Rows from block 3 of the audio encoder of a small contrastive audio-text model, named by matrix and row number. Rows with one number within an expert belong to one neuron, the router's apart. Each number is 128 + 32 x the weight over its row's rms, rounded and kept within 0 to 255. All counts start at 0.
Before each expert's rows are labels from the 100 clips, of 14976, where the router gives the expert most weight on average: "loudest band" is the band of the loudest frequency at the time of the peak. Only what is clearly more common there than usual is listed. The data: read English sentences (LibriTTS-R). In brackets: how many of the 100.
# router: router (encoder.blocks.3.mlp.router.weight, 8x128, trained with AdamW), inputs 0-127
# up: expert up (encoder.blocks.3.mlp.up, 8x32x128), inputs 0-127
# down: expert down (encoder.blocks.3.mlp.down, 8x128x32, transposed), outputs 0-127

# expert 3
loudest band: 250 to 500 Hz (33)
router.3 [153 163 119 160  80 173  94 107 102 155  82  71 119 131  73 128  97 170 104 132 158 188 123 154 142 164 141 153 164 153 100 185 174 121 112 154 104 113 133 131 131  89 100 178 127 106 130 123 128 170 105 122 132 189 129 121 103 139 115 146 118 135  52 107 134 126 113  66 151 126 138 127 123 144 118 116  72 170 167 132  54 112 135  95  69  88  64 111 156 124 155 164 146 181 181 184  98 152 129 163 113 111 144 106 155 114 144  81 134 117 154  98 121 131 168  89  84 140  74 184 150 176  51 123  72 109 132 132]
up.0 [109  93 175 130 115 117 186 195 139 105 131 105 143 120 119 129 135 158 131 181  95 109 137 136 104 120  87 147 103 147 140 108 126 159 165 101 109 151  83 125 110 165 103 123 101 118 168  51 130  90 202 106 116   9 113 124 133  78 107  69 126 119 125 143 114 105 103 117 124 158 127  93 173  99 118 125  72 103 102 135 110 165 180 151 159 176 178 197 136 131 105 131 182 152  81 112 202 146 145 139 159 114 110 127 117  97 113 158  61 120 100 125 160 151 103 127 145 139 146  99  66  96 183 109 151 132 103 161]
down.0 [135 138 149 110  97 114 167 160 100  52 107 111 146 218 163 181 162 201 163 109 145 138 179 122 133 130 127  93 124 131 103  99 111 179 107 113  96  88 113 117 123 129  76 152 139 161 146 190 159 128 149 131  99 117 140 176 166  78 175 136 167 167 161  74 194 193  72 151  90 154 123 114 102 129 103 119 152 108 174 103 131 101  69 127  85 139  68 151 133 122 160 129 144  85 103 115 146 125 119 147  79 113  68 163 174 130 137  89 104 148  61 113  99 106 142 102 129  97 106 139 110 113 125 138  79 109 105 128]
up.1 [ 95 116 138 130 111 120 110 196 176  86 112 178 168 153 132 169 131 165 122 130 116 145 118 103 103 105  80 133 114 107 132  95 118 119 144 143 103 135  97 176 144 173 168 118  94 136 125  53 109 118 185 121 112  68 121 142 162 103 145 124 172  58 160 131  67  90 158 171 169 194 138 149 156 138 150 175 124 140 110  90 133 115 155 124 131 193 101 113  77 133 106 121 163  19 114  88 189 142  99 113 139 137 143 115  76 113  88 146 162 157 120 127 144 152  99  90  88 112  61 107  72  99 144 123 162 147 127 116]
down.1 [ 65 132 191 102 132 130 140 183 202  49 123  87 104 157 142 120 144 158 126 125 116 149 108 111 105 110 113 115 123 173 124  84 131 139 119  85 183  81 102 112  94 138 135 146 112 127  89  63 120 152 147 134 134  92 116 162 138  78  75 125 199  43 153 102 153 175 132 117 149 172 137 151 165  95 121 107 112 101 159 108 141 118 100 154 104 124 119 136  85 147 155 172 118 128 102 119 165 146 142  96 140  97 247 138 145 144 107  99 109 146 104 112 116 140 119 150 171 164  99  83 124 158  72 171 144 149 156 180]
up.2 [ 97 145 117  90 104 121 150 104 168 125 174 126 147 149 161 173 189 161 151 128 143  71  51 114  69 135 104  80 100  85 111 113 161 116 103 138 109 101 103 116  78  94 159  89 126 150 120  46  91  64 177 165 136  77 124 143 167 113  96  88 138 122 130 129  88 130 153 109 163 183  96 138 120 132 117 150 122 148 141 127  96 119 124 143 172 184 174 176 169 129 146  98 158  77 119 105 106 124 166 142 129 126 119 168  72 159  70 162  96 113 147 115  69 151  92 144  90  89 143 160  68 117 161 161 122 124 149 186]
down.2 [172 134 128  50 102 143 144  81 125 161  75 154 124 141 116 139 182  54 118 105 138 151 137 163  91 108 134 174 100 165 134 169 113 108  95 150  94 119  71 114 154  54 170 137  92  83 162  67 150 129 134 156 130 112 127 107 107 147 111 118 123 112 108 170 128 175 197 135 110  81 126 129 165 132 165  73 124 172 149 182 108 107 148 162 101 135 183 120 186 164 105 137 173 124  96 154 130 144 172 105 135  98 126 123  93  91 102 137 124 172  91 127 119 134 114  88 109 103 116 154  73 142 105 233 168 129 133 103]
up.3 [154 127  73  91 112 111 160 138 165 136 148  85 134 186 158 151 147 148 130  96 143 119 118 128  59 130  73 136  75  86 117 108  48 120  96 126 116  78 104 111  99 130 131  71 118 124 157 122 115  83 200 112 153  35 129 174 147 173 157 149 158  98 129 139 107 126 161 105 154 191  85 109 200 120 101 157  87 136 131 101 123 119 128 155 184 181 129 190 186 128 129 171 184  98 121 145 118  98 114  96 159  86 119 117 116 109 109 158  78 152 111 123  94 151  97  71 125 132 138 151  81 112 137 134 128 167 105 120]
down.3 [124 159  97  82 120  81 128  69 134 151 131 111  86 133 161 110 110 150 136  83 130 129 138 158  93 107 139 126 119 107 164 130  56  83  89 158  71 115 119 114 174 134 143  61 150  71 129 125 169 149 112 110 136 124 118 117  78 176 173 113 136 111 105 114  49 125 120 150 176 132 130 124 117 137 113 134 102 158 119 126 180 163 154 177 127 118 102 161 170 165 117 180 129  95 152 164 172 134 180 114 161  94 173 108 112 172 108 161 144 164  42 152 150 135 170 119 140 100  44 174 122 202 144 137 153 157  97  83]
up.4 [154 140 129 120 161 108 189 141 111 146 115 214 128 157 118 153 125 136 124  69 163 128  92 100  95 146  85 116 109 141 150  81 117  88 126 147 113  98 119 135 158 113 168  79 114 103 106  35 103 136 188 154 115  82 146 155 109 156 119 112 151 116 111 157 129 107 182  96 170 197 123 130 153 135 169 170 193 122 147 115 134 160 128 163 171 174 143 166 149 135 106  88 205  79 116 105  92 154 120  88 127  83 109  95 136 120 117 147  91 122 101 139 120  57  89  80  91  90 168 138  79  61 103 127 150 109 102 126]
down.4 [128 154  68 105 123 148 142 162  88  74 107 176 130 106 126 106 104 110 146 139 124 110  87 178 101 102 147  79 126 127 108  85 144 108  97 193  51 143 113 113  93 166 146  86 125  96 160 152 152  89 130 159 162 159 151 155 119 120 147 143 115 137 152 129 153 181  90 123 109  75 124  48 127 176 167  82  84 135  62 155 170 161 110 127 179 135 149 107 142 175  98 138  57 104 106  97  82 136 141 169 158 143 156 136 159 127 148  86 108 154 102 153  71 177 133  72  87 175 131 141 114 182 138  95 114 157 141 173]
up.5 [145 126  89 176 102  92  95 190 184  95 120 154 132 129 191 101 159 104 128 104  83 143 129 131 100 119  78 153 166 139 152  69  95 100 134 117 100 144 100 188 130 140 103 122 107 157  83  74 107 117 206 102 112 112 132 186  94  83 148 134 145 112 134 135 111  71 155 130 149 186  81 133 179 156 144 124 134 167  90 120 177 178 166 121 182 154 151 154 126 137  70 144 140  88 108 135 175 127 108 107 166 161 104  96  85 100 111 187 109 134 117 146 101  93 109 145 102 132 113 127  45  93 139 115 141 164  96  68]
down.5 [110  91 127 150  82 137  79 146 126 131 182 126  83 161 170  88 158 102 128 198 123 116 154 105 108  94 116 129 155 125 104 104 144 149 109  91  95 178 136 116 114 156 122 145 128 188 120 134 136 179 110  82 128 120  82 193 123 158 192  44 121 166 146  92  94 110 137  97 113 123 138 122 171 147 166 139  59 141 129 166  42 131 162 131 143 158 177 111 186 132 143 193  63 122  53  94 117 114 152 103 155 179 174 133 140 136 142 142 115 115 129 104 104  85  95 142  94 142 115  94  88 113 150 105 114 158 169 116]
up.6 [115 190 111 156 128  79 143 126 161  98 129 126 161 128 183 153 177 159 149  91  96 128 157 160  79 119  85 109 128 119 148  95  73 115 130 145 126 125  91 146 104 170 176  79 138 128  85  80 106  93 191 133 103  44 155 154 117 114 125  93 170 106 131 181 101 129 136 113 133 148 124 137  72 115 124 174 137 141 100 132 122 123 117 101 198 194 134 153  49 127 130 139 200 110 164  91 150  95 155 145 148 141  92 126  99 150  90 149 167  84 118  91  97 127  94 105 131 135 110 129  79  88 146  51 197 139 111 125]
down.6 [147 171  86 134 128  60 143  94  97 140 144  99 135 145 110 116 123  88 101 150 147 154 155 119 108 136 115 171 100 173 118 132 110 102  41 144 105 115 160 132 102 125 128  86 151  93 151 226  74  86 125 176 107 145 138 204 140 132 106 142 144 116 107 189  74 158 185 124 176 137  85 125 118 177 134  90 139 183  82 116 148 150 120 131 142  99  90 211 161 145 161 162 113 139 106 165 156 136 143  81 135 151 139  65 103 105 143  92  74 117  87 125 165 100 152  66 159 138  97  94 132 111 106 132 150 128 144 102]
up.7 [129 173 142  86 140 173 151 199 142 149  96 160 120  76 100 150 167 132 134 168 107 120 148 120 100 153  98 104 105  96 156 150  64  69 129 136  79 137  91 148 131 146 130  83 147 144 134   0 149 101 181 127 187  42 119  90 148 138 105 119 170 109 124  99 108  74 115 146 137 158 132 130 164 136 162 112 131 159 122 134 144 131 177 115 142 159 168 133 123 139 185 116 149  60 134 158 131  85 106 202 127  95  95 154 158 129  88 125  86 115  77 137 154 112 145 121 118 127 122 144  95 112 145  84 119  96 114  95]
down.7 [176 184 115 129 111 172 116  98 117 108 102 109 185 111 119 138 173  99  89  97 107 127 117 155 129 165 167 128 131 141  96  79 153 135 123 184 136 106  94 173 112 157 125  83 108 121 127 106 103 130 135 125  88 187 141 120 124 199 131 103  96  52 168 108  99 126 149 116 169 135 116  82  65 125 101  99  97  47 133 211 124 141 130 159  95 145  96 118 115  82 172 121 173 176 186 162 135 139 120 160  92 114  55 117 126 127 141  57 154 118 104 136 116  91 130 128 150 176 144 147 105 198  90 123 129 175 140 145]

# expert 1
loudest band: 500 to 1000 Hz (43)
router.1 [116 118 110 170  94  98 160 125 106  72 168 125  56  95  99 136 151 188 173 129 137 143 124 162  92 161 158 131 160 140 133 144 162 132  97 163 154 148 176 186 154 187 111 118  88 163  52 132 123 134 114 134 119 156 114 120  67 167 114 100 108 106 165  90 180 106 150 110 153 132 129 122 154 158 130 147 127 128  66  86  98 105  83 171  94  96 104  81 145  84  76  85 127 119 167 168  93 155  73 174 156 140 178  84 140 142 158 143 149 162 133 151 115 176 128 191 175 175 128 116 168 151  98 144 103  87 102 115]
up.0 [ 90  65  83 125 139 129 186 152 102 104 178 171 127 139  83 152 138 207 176 137 142  34  76  98 108 144 125 107 104 113 115 113 138 141 115 141 134  85 127 150 120 118  86 117 114 142 133 123 127 170 121 145 108 127 133 135 134 127  96 118 120  93 161  73 186  90 130 136 137 126 106 129 144 162 190 115 181 149 132 142 170  95 114 177 169 178 119 119 154 113  49  86  55  86 104  64  75 120  91 103 134 181 131 151 111 152 139 133 140 111 133 175 136 158 103 178  93 128 171 133  86 110 197 155 134 143  95 122]
down.0 [160 125 106 123 103 153 115 142 120 100 179 205 125 139 106 152 161  89 119 135 159  99  78 139 155 195 128  90 137 106 111 125  65 126 140  87 114 102 126  61 117 124 156 133 124 120 122 123 125 171 115 108 115 165 170 136 123 101  64 186  97 127 112 128 133 134  80 105  98 125 144 128 137 116 170  93 159 155 203 202 187 115 132  76 120 182  95  83 165 101 134 115 131 167 172  87 102 132 104 195 132 157 104 165 148 132 124 201 108 113 186 153  80 123 161 106  62 139 138 187 119  92 158  96 127 114 153 134]
up.1 [ 98 150 126 122 140  98 110 124 143 113 103 128 114 103 141  90 141 108  99 144  90 130  99  98 103 161  62 120 128  92 195 161 195 136 117 117 134  95 112  81 140 101 128 130  97 168 134 118  77 120 206 172 159 130 180 232 169 107 124 100 153 102 115 214 131 121  93 103 122 127 118 103 159 113 122  94 155  83 109 166 129 189 115 134 185 141 140 140  96 139 103  95 140 154 122 155  43 128 176 195 142 101 102 130  56 110 121 128 152  74 136 111 109  99 144 150 134 121  95 113 112 176 161 144 170  88 133 154]
down.1 [ 94  37  68 155 140 161 181 205 140  96 106  99 138 135 124 112 107 139 167 169  92 114 144  73  61 137 116 131 139 110 113 180  83 171 137 153 136 125 181 165 126 133 127 118 130 129 157 139 120 132 102 133 113  91 123 127 158 173 125  93 123 134 190 107 129  98 127 152 153 178 187 149 131 154 132 138 156 112  61 135 145 134 156 131 116  95 117  86 118 126  67 139 139 119  81 108 127  45  76 115 137 109 114  98  83 139 120 165 106 157 178 136 130 149 109 138 149 189 159  79  80  84 121 110 129 210 166  95]
up.2 [207  99 159 152 134 116 129 146 126 131 105 143 155 169 141 131 127 121 115  53  67 142 163 131 136 143 133 176 132 131  75 217  57 140 147 126  82  88  42  88 110 145 159  95 216 161 136  95 116 132 124 121 156 114 136 131 133 148  97 189 127 107 101 117  79 124  88 136 147 161 126 134 149 115 134 175 185 122 128 125 135 125 194  81 165 124 158 189 108  94 171 110 192  96 130 185 139 117 109 126 132  80  95 134 171 129 109 129 129 123 139 100 134 142 127 172 130 122 105 119  96  62 153 153 143  91 135 105]
down.2 [106  95 126 128 104 145 110 206 151 161 104 141 119 143 170 111 127 101 108 105  97 140 152  45 140  97 119 120 126 102 116 136 110 135 184 117 170 129 119 128 124 162 130 139 164 228 102 107 144 192 152 119 108 104  95 136 167  84 101 190 195 179 121 181 134  81 124 192 100 162  50 145 166 146  98 131 103 103 147 123 120 143 129 132 160 126  82  87 127 129 132 137  44  90  58 135  78 139 104 120 144 160 165 119 120 160 130 150  99 117 105  94 127 117 144 135 104 151 154  64 173 109 115 144 121 175 134  93]
up.3 [138 136 151 184 101 101  66 158  56 112 100 139 149 136 161 111 135 128 119  86 127 160 144 116 113 166 115  94 171 153 171 170  90  87 118 169  92 101 136 113 134 152 149 139 123 133 165  70  80 173 215 121 129  81 142 130 125 213  83 121 115  93  96 124  83  80 108 127 169 163 164 122 165 138 131 151 161 147  98 163  99 177 128  90 101  99 105 105 154 154 152 146 150 132 177 151 104  86  95 157 102 105 101 149 101 174 127 111 161  82 124 118  80  68 126 106 126 111 149 133 101 168 157 113 173  75  96  68]
down.3 [107 124 160 133 133 102 122 119 107  69 107 168 116 180 116 110 163 150 185 107 171 153 119  94 178 130  85  30 141 109 106  91 139 116 151  92  93 156 180  92 126 132 108 172  48 145  96  69 105 132 140 119 158 115 124 139 119 150  97 102 120 146 154 133 218 111  99 109 107  92 136 122 172 153 141 108 145 111  94 157 130 143 138 105 139 102 166 125 185 153 117 128 169 129 146  99 107 154  87 152 134 164  88 128 101 191 116 135 104 113 139 115  62 178  94 167 168 122 194 119 107 102 161 177 188  75 121  91]
up.4 [169 159 122 188 172  96  95  87 101 107 129 178 106 188 164 101 156  88  94  58  99 146 147 172 110 108  67 134  90 140  58 138 119 109  97  82  85 123 136 129 113 128 165 118 101 179  93  59  76 129 144 164 149 124 112 181 128 163 143 146 131  72 116 146  83 170 169 111 136 141  91 147  98 136 126 130 138 145 151 168 127 177 145 124 161 128 161 133  81 167 121 184 171 161 175 167 119 119 116 137 148  69  99  90 107 144 157 128  96 105 104 113 148 102 122 125  97 191 138 124 146 165  88  87 186 140  80 122]
down.4 [181 147 111 113 109 128 113 116 112  61 118 164 160 141  80 180 165 107  97  68 143  99 105 156 163 118 171 130 101 100 106 152  80 130 142 157 121  68 110 100 131  71 166 165 146 130 144 129 137 175 192 123  52 179 167 141 102 157 144 156 102 118 120 141 148 196  87 166 105  76 128 103 118 140 128  78 157 124 205 192 166  92  78  97 111 143 116  94 120 125 137 140 163 163  98 174 136 138 114 108  82 160 101 131 113  80 164 124 108 163 117 148  84 141 164 139 105 110 122 149 158 123 104 142  61 160 147 175]
up.5 [186 128 119 156 118 146  88 155  99 167 123 110 231 109 214 180 207 128 124 139 101 137 134 130 133 141 103 118  80 160 107 188  28 134 104 143  87 112 138 137 138 107 130  92 104  93 168 141 127 120 169 131 145 125  96 137 137 106  93  41 163 142 128 153  94 125 166  53 132 177 119 137 126 142 114 142 135 133 122 175 151 114 156 102  82 133  93 133  71 148 183 131 121 141 130 118 127  64 133  86 115  85  79 117 123 106  91 133 123 126 109 112 136 126 109  78 100 118 109 141  83 151 129  94 174 151 164 110]
down.5 [153 146 151 142  58 159 125 116 140 162 102  95  94 135 155 125 155  96 102 175 151 180 130 138 133 148 101 120 117 189 189 142 134  93 140  76 117 164 116 113  96  71 169 218 137  82 142 137 113 159 134 130 123 128 115 135 125 145 108 135 111 142  79 200 170  97 135 110 121 129 128 105  92 105 111  75  96 104 174 200  63  98 166 129 165  95 137 131 179 111 197 120 144 168  90 172 143 112 113 107 143  96 146 139 129 103 101 146  93  65 125 149  88 115 102 122 164  96 109 158 184  66  95 100 156 118 127  69]
up.6 [183 147 155  77 143  82 174 186 123 179 112 124 140 112 142 122 157 117  87 126  37 129  73 187 103  87 153 148 107 174 125 135 115  92 112 202 113 105  56 118 115  52 173  92 128  69 133  81 105 131 117 160 169 101 133 149 117 151 159 126 128  93 117 140 118 152 141  78 113 108 118 122 128 146 153 118 167 104 175  89 170 184 123 111 193 146 169 150 133 180 182 102 202 139 135 147 125 122 112 178 125 117 114 111 129 120 150 156 129 125  86 138 159 130 116  92 112  79 117 144  90 134 115 123 174  78 132 152]
down.6 [133 167 177 116 180 129 135 175 104 134 113 124 149 152 104 142 144 141 104 133  59 120  99 129 121 146 125 140 115 119 145 116 134  92 133 165  84 168 164 161 132 154 160 169 122  82 147  97  75  83 138 148 169 157 168 182 122 121 161 171  89 177  73 143 109 123 152 128  90 115 173  83 145 117 119  86 157 143 125  81 127 134 109  99 139 148  74 121 162 130 214 108 168 121 120 109 118 149  93 165 191 119  97 128 173  87 116  99 138 146 111  83 161 118  85  88 121  59 131 122 179 100 135  48  90  37 148 109]
up.7 [133 156 135 121 169 123 122 119 112 109 104 205 148 159 119 120 152  67  98 136  73 130 126 169 115 101  86 166 183 122 141  77  72  86 144 104 136 117  87  92 119 128 145 171 159 145 182   4 103 129 133 209  89  89 131 125 121 113 156 119 116  92 135 141 136 148 119 156 136 152 117 130 121 126 160  92  73 158 155 177  82 223 161  77 134 148 132 103 100 163  92 143 160 147 139 120 101 119 141 197 160 109 140 131  91 139 149 145 128  79 139 120 116 109 110 116 107 148 206 121 124  96 112 103 151 143 105 140]
down.7 [124  68 134  99 156  81 110 185 149  25 108 127 151 196 191 122 160 134 136 112 135 126 150  45  97 135 157 140 186 116 121 143 112 148 122  92 154 111 135  96  97 140 107 121 121  92 112  89 154 155 151 112  96 140 160 131 213 139 110 111 141 134 172 165 167 100 157 204  85 118  60 171 158 123 149 109 145 169 142 134  81  90  69 147 124 137 125  91 165 118  59 140 173 159  65 140 118 118 135 158 152 141 102 121 103 118 166 117 135 119 143 111 110 112  91 146  95 113 157 141 104 171 105 137  78 141 114 147]

# expert 2
loudest band: 4000 to 8000 Hz (26)
router.2 [122 143 100 173  80 127 104 112 113 146  74  66 131 106  67 125 138 128  97  99 122 161 119 148 130 227 156 116 136 193  98 183 163  89 136 129 133 153 145  98 143 131 135 162 140 120 109 143 163 154 127 137 147 188 143 116 181 162 111 146 140 159  81 118  75 141 106  97 112 140 118 194 171 133  89 106 100 129 142 119 116 112 135  58  57  99  48 102 138 106 177 127 156 129 180 173 122 133  60 143 166 116 148 139 125 132  91 110 135 128 158 139 136 121 179 134 119 152  82 204 133 168  73  93  89 136 145 111]
up.0 [113 143 136 109 106 133 147 109 146  53 163  97 120 100 120 143 179 140 143 167 123 157 100 125 107 114  64 117  97 104 126  87 100 120 122 126  96 139 133 165 138 123 151  82 158 102 133  13 134 122 153 152 118  24 133 118  70 152 180  91 124 102 162 106 117 115 123 182 161 144 167 139 143 121 171 163 162 170 134 127 120 149 143 164 179 198 188 129 121 114  89 113 164 136 145  96 163  45 178 112 110 122 123 124 128 132 150 108  84 142 114 171  94 128  96 150 112 128 143 100  75 101 205 112 136 109 138 102]
down.0 [ 76 169 146  99 144 147 147 114 123 140  91 138  86 133  99 156 123  44 124 109  71 136  76 139 134 128 142 113 145 107 116 101  97 142 155 148  75 132 155 100 113 138 237  76 152 163 117  96 148 112 173 132 148  90 121 109 151 152 135 136 155 131 124 109  72 227 160 149 155 116 161 175 210 128 103 108 100 118 107 116 150 137 107 151 121 102 159  50  98 126 141 115 125 125  84 131 118  75 140 101 119 171 201 175 112 138 146 142 125 128 149 136 138 112 127 106 115 100 115 105 120 148 126 162 169 101 213 185]
up.1 [142 207 108  70 164 115 139 187 151  79 164 129 130 124 148 187 157 126 198 111 145 106 137 111  74  91  70 138  83 112 177  56  80  73 104  89 117 115 151 133 105 145 145 121  95  97 164  66 102 108 194 120 102  49  79 144 121 108 177 109 138 137 120 118  98 123 117 146 162 179 128 132 151 124 132 168 153 159 113 104 124 108 129 140 152 169 172 150 116 105 111 155 186  96 122 118 152 144 136 127 152 108 122 126  87 125 108 141 166 170  71 138 129 162 124 134 122  78 174 131  91  64 167  80 131 105 128 114]
down.1 [ 72 135  68  56  51 163 143 183 154 121 176 110 116 119 141 177 100 161 119  87  71  92 149 114  40  84 163 129 140 180 152 150 133  86 121 122 137 106  44 116 148 198 174 112 123 153 144 109 153 111 158  95 165 153 133 155 139 107 136 115 158 157 121 136  84 125 127 135 158 137 162 119 114 175  95  94 146 107 136 156 154 116 177 134 170 130  96  80 135 100 144 114 135  74 128 116 149 129 130 117 169 131 162 135 156 121  96  84 120 153 115 142  64 154 190 129 123 151  92 100 175 115  78 106 111 127 121  71]
up.2 [168 165 122 168 103  85 164 174 107 109 136 144 138 181 105 157 151 144 134 151 130 110 165 147  80 142 102 159 144 125 164  80  52 105 138 157 135 140 124 171 119 137 127 110 137  91 124  61  88 104 198  59 121  68 132 149 104  77 217  43 131 141 153 139 174  73 107 111 189 202 120 104 159 136 141 135 106 160 100 121 106 129 144 116 122 166 150 118 124 124 136 136 150 149  86 123 168  82  78 145 139  72 121  72 129 127 110 119 104 159  99  82 116 135 117 145 117 135 164 110  65 106 172 105 150 116 125 127]
down.2 [128 125 105 181  94  92  89 106 158 146 121  79  72 157 119 150 150 115 114 148 128 122 168  97 131 129 221 116 157 137 100 133 169 133  84 182 191 100 152 120 128 104 100 159 113 175 151 111 108 156 164 137 154 162 139 130 129 119 106  84 120 182 127 129 158 133 102 129 160 141 123 145 164 244  76 137 130  61 116 180  56 122 122 147  62 127  97  58 126 106 174 135 125 111 103 158 100 146  78 109 132 100 124 105 129 114 126  84 128 132 170 102 106 151 126 118 171 127 185  64 130 154 123 106 109  97 171 136]
up.3 [131 129 140 112 147  69 159 185 121 131 173 149 153 156 107 182 132 111 156  86 106 102 100 106 117 131  93 110  98 126 130  76 124 100 131 161 119 154 148 179 138 115 143 150 113 121 127  48  91 103 222 132 130  26 122 125  78  78 180 101 144 103 156  71  71 101 154 148 163 175  86 112 145 128 154 165 157 184  91 118 106 163 113 178 164 159 166 157 129 114 114 124 175 117 127  76 141 115 134  89 107 134 116 104 114 164 116 114 121 163  96  82 130 160  86 107 123 108 160  80  87 110 140 102 176  89 112 154]
down.3 [173 144 112 139 110 113 149 158 106 142 147 146 161 139  90 154 118 138  88 138 143 169 113  61  93 133 137 181 149 147 126 155 119 109 105  98 112 167  79 123  83 152 113 140 195 159 154  36  98  82 106 146  76 104 173 126 117 118  77 103 172 125 131 123 146  87 116 124 162 183 122 142 114 125 127 100 168 166 203 124  81 147 111 125 194 188 128 187 164 161 147 163 205 141  88  80 138 121 150 112 142 134 102 146 150 129  67  65  79 131 130  77 115  96 137 149  93 112 100 105 125  85  98 132 152  90 107 136]
up.4 [115 112 112 183 117 126 160 182 135 112 185  71 107 136 131 135 131 165 168 157 143  94 104  83  92 111  82 128  99  76 104  92 143 137 133 153 128 173 117 174 129 137 139 154  96 139 117  58 123  83 235  82  98  49 113 131 108  90 184 122 121 120 141 106  97  82 158 126 140 166 119 116 112 134 143 188 139 158 104 120 128 114 124 211 167 164 167 123 151 130 101 113 149  85  96  63  62 103 106 140 144  93 115 117 104 112 109 134  74 172 125 132 147 140  81 107 102 119 170 101 110 160 186 105 110 133 142 117]
down.4 [126  92 123 103 113  89 137 190 181 178 148 151 169 182 134 140 193  59  83 143 109 110 130 126 150  77 140 138 112 143 196 136 100 137 101 160 152 159 137 107 146 131 101 144  66 167 124 121 117 101 187 141 111 149 139 170 124 111 175  78 143 162 153  85 122 148  64 119 125 112 146 108 134 125 116  91 114  99 129 190 154 174 111 105  68 128 169 149 106 212 134 152 129 179 122 106 105  92 136 125 119 126 147 108 178 117 149  84 139 112  89  54 191 105 135 138 106 166 148  89 122 158 101  79  62 119 123 153]
up.5 [101 147 121  91  96 126 184 173 129  82 142 125 105 155 150 150 165 127 135 142 136 109 121 104 115  98 137 110 109 133 181  84 131 122 111 173 105 136  73 153  94  96 180 136 120 116  70  36 110 116 203 146 129  93 127 124 100 120 199 134 174 136 142  54  90 122  87  97 174 192 132 136 167 143 145 141 156 118 143 109 104 134 128 141 160 230 141 140 151  92 102 143 219 112 112  76 173 112 138 132 133  86 136 125  90  84  98 137  91 161 123 133  65 154 101 110 109 128 165 119 115 100 105  90 105 113 115 149]
down.5 [112 143 149 111 169 155  60 126 101  68 164 175 142 116  93 128 165 122 118 110 163 116 106  97 167 139 144 120 125 146 127 131 160 101 131 176  82 168 130 143  45  80 126 162 163 143 101  62 151 126 122 200 105 114 128 135 208 137 141 162 123 114 155 105 147 124  98 219  72 132  80 105  97 106 173 144 164 176 134 123 131 153 109 149  94 128  82  63 122 134 102 120 131  93 134 146  72 111  73 182 117 133 122 140 101 150 135 144 152 137 164 157 164 137  87 139  56 117 166 117 146 104 128  94 103  87 132 183]
up.6 [175 116  99 112 130 124 180 167 122 113 165 131 154 132 110 147 163 140 182 146 164 107 114  97  93 110  81 157  92 127  75 122 123 111 112 107  77 111 103 196 109  92 160 129 112 126 124  91 111 138 197 166 140  62  84 126 104 137 186 108 149  84 169  97 156  74  77 154 167 169 118 119 134 132 164 134 123 137 106 122 137 112 142 255 154 151 180 118  93 119  66 140 145 107 115  87 164 122 158 101 136 139 124  83 137 121 112 143  99 151 118 137  78  80 121 133 128 125 127 123 117  50 193  98 150 157 133  84]
down.6 [162 151  85 133 138 178 144 123 130 135  84 161 193  84 215 167 167  73 100  68 112 129 100 161 137  97  85 111 103 131 167 131 128 113 137 130 111 150  99 120  72 129 128  93 151 161 166 136 111 130 131 156 123 119 101  62 143 169 164 146 146  77 154 115 135 161 105 144 142 134 110 119 133  89 126 114  70 113 162 142 158 164  72  90 162  89 143 121  98 184 125 190 134 174 105 114  96 119 201 125  68 151 105 123 161 181 125  69 127 113  58  81 120 117 163 126 130 165  95 141 133  82  98 163 133 154 114 176]
up.7 [115 136 109 137 154  97 219 173 151  92 164 143 132 126 126 127 165  94 163 135 142 159 124 147  90  78 108 124 101 120 158 113 106  96 106 121  97 156  90 125 104 120 181  92  96 113 168  71  95  80 199 102 116  14 111 148 111 105 182  91 157  85  84 103 200 105  86 120 172 157 143 113 175 133 147 167 134 164 140 121 156 105 143 162 137 184 178 140 127 144 102 131 194 118 152  70 134  96 158 137 131 152  86 117 116 106 129 158  96 138  94  93 130 149 117 132 122 131 133 115  89 113 187  85 104  89 135 112]
down.7 [ 46 128 173  79 108  91 122 141 112 138  90 130 123 154 160 131 125 119  95  79  69 111  84 170  93 118 110  81 158 127 115 150  91 114 140 117 153 127 166  91 128 159 180 139  92 139 133  40 161 157 140 106 180  92  90 117 125 151 171  61 131 107 145 128 132 169 177 160  98 119 172 118 117 161 122  82 120 162 140 154 183 176 152 129  76 158 118 126 133 145 172 111 184  75 150 117 108 120  91 113  81 135 105 179 108 166  49 154 155 137 137 150 151 136  97 171 176  96 154 134 106 159 118 119 128 165 163 178]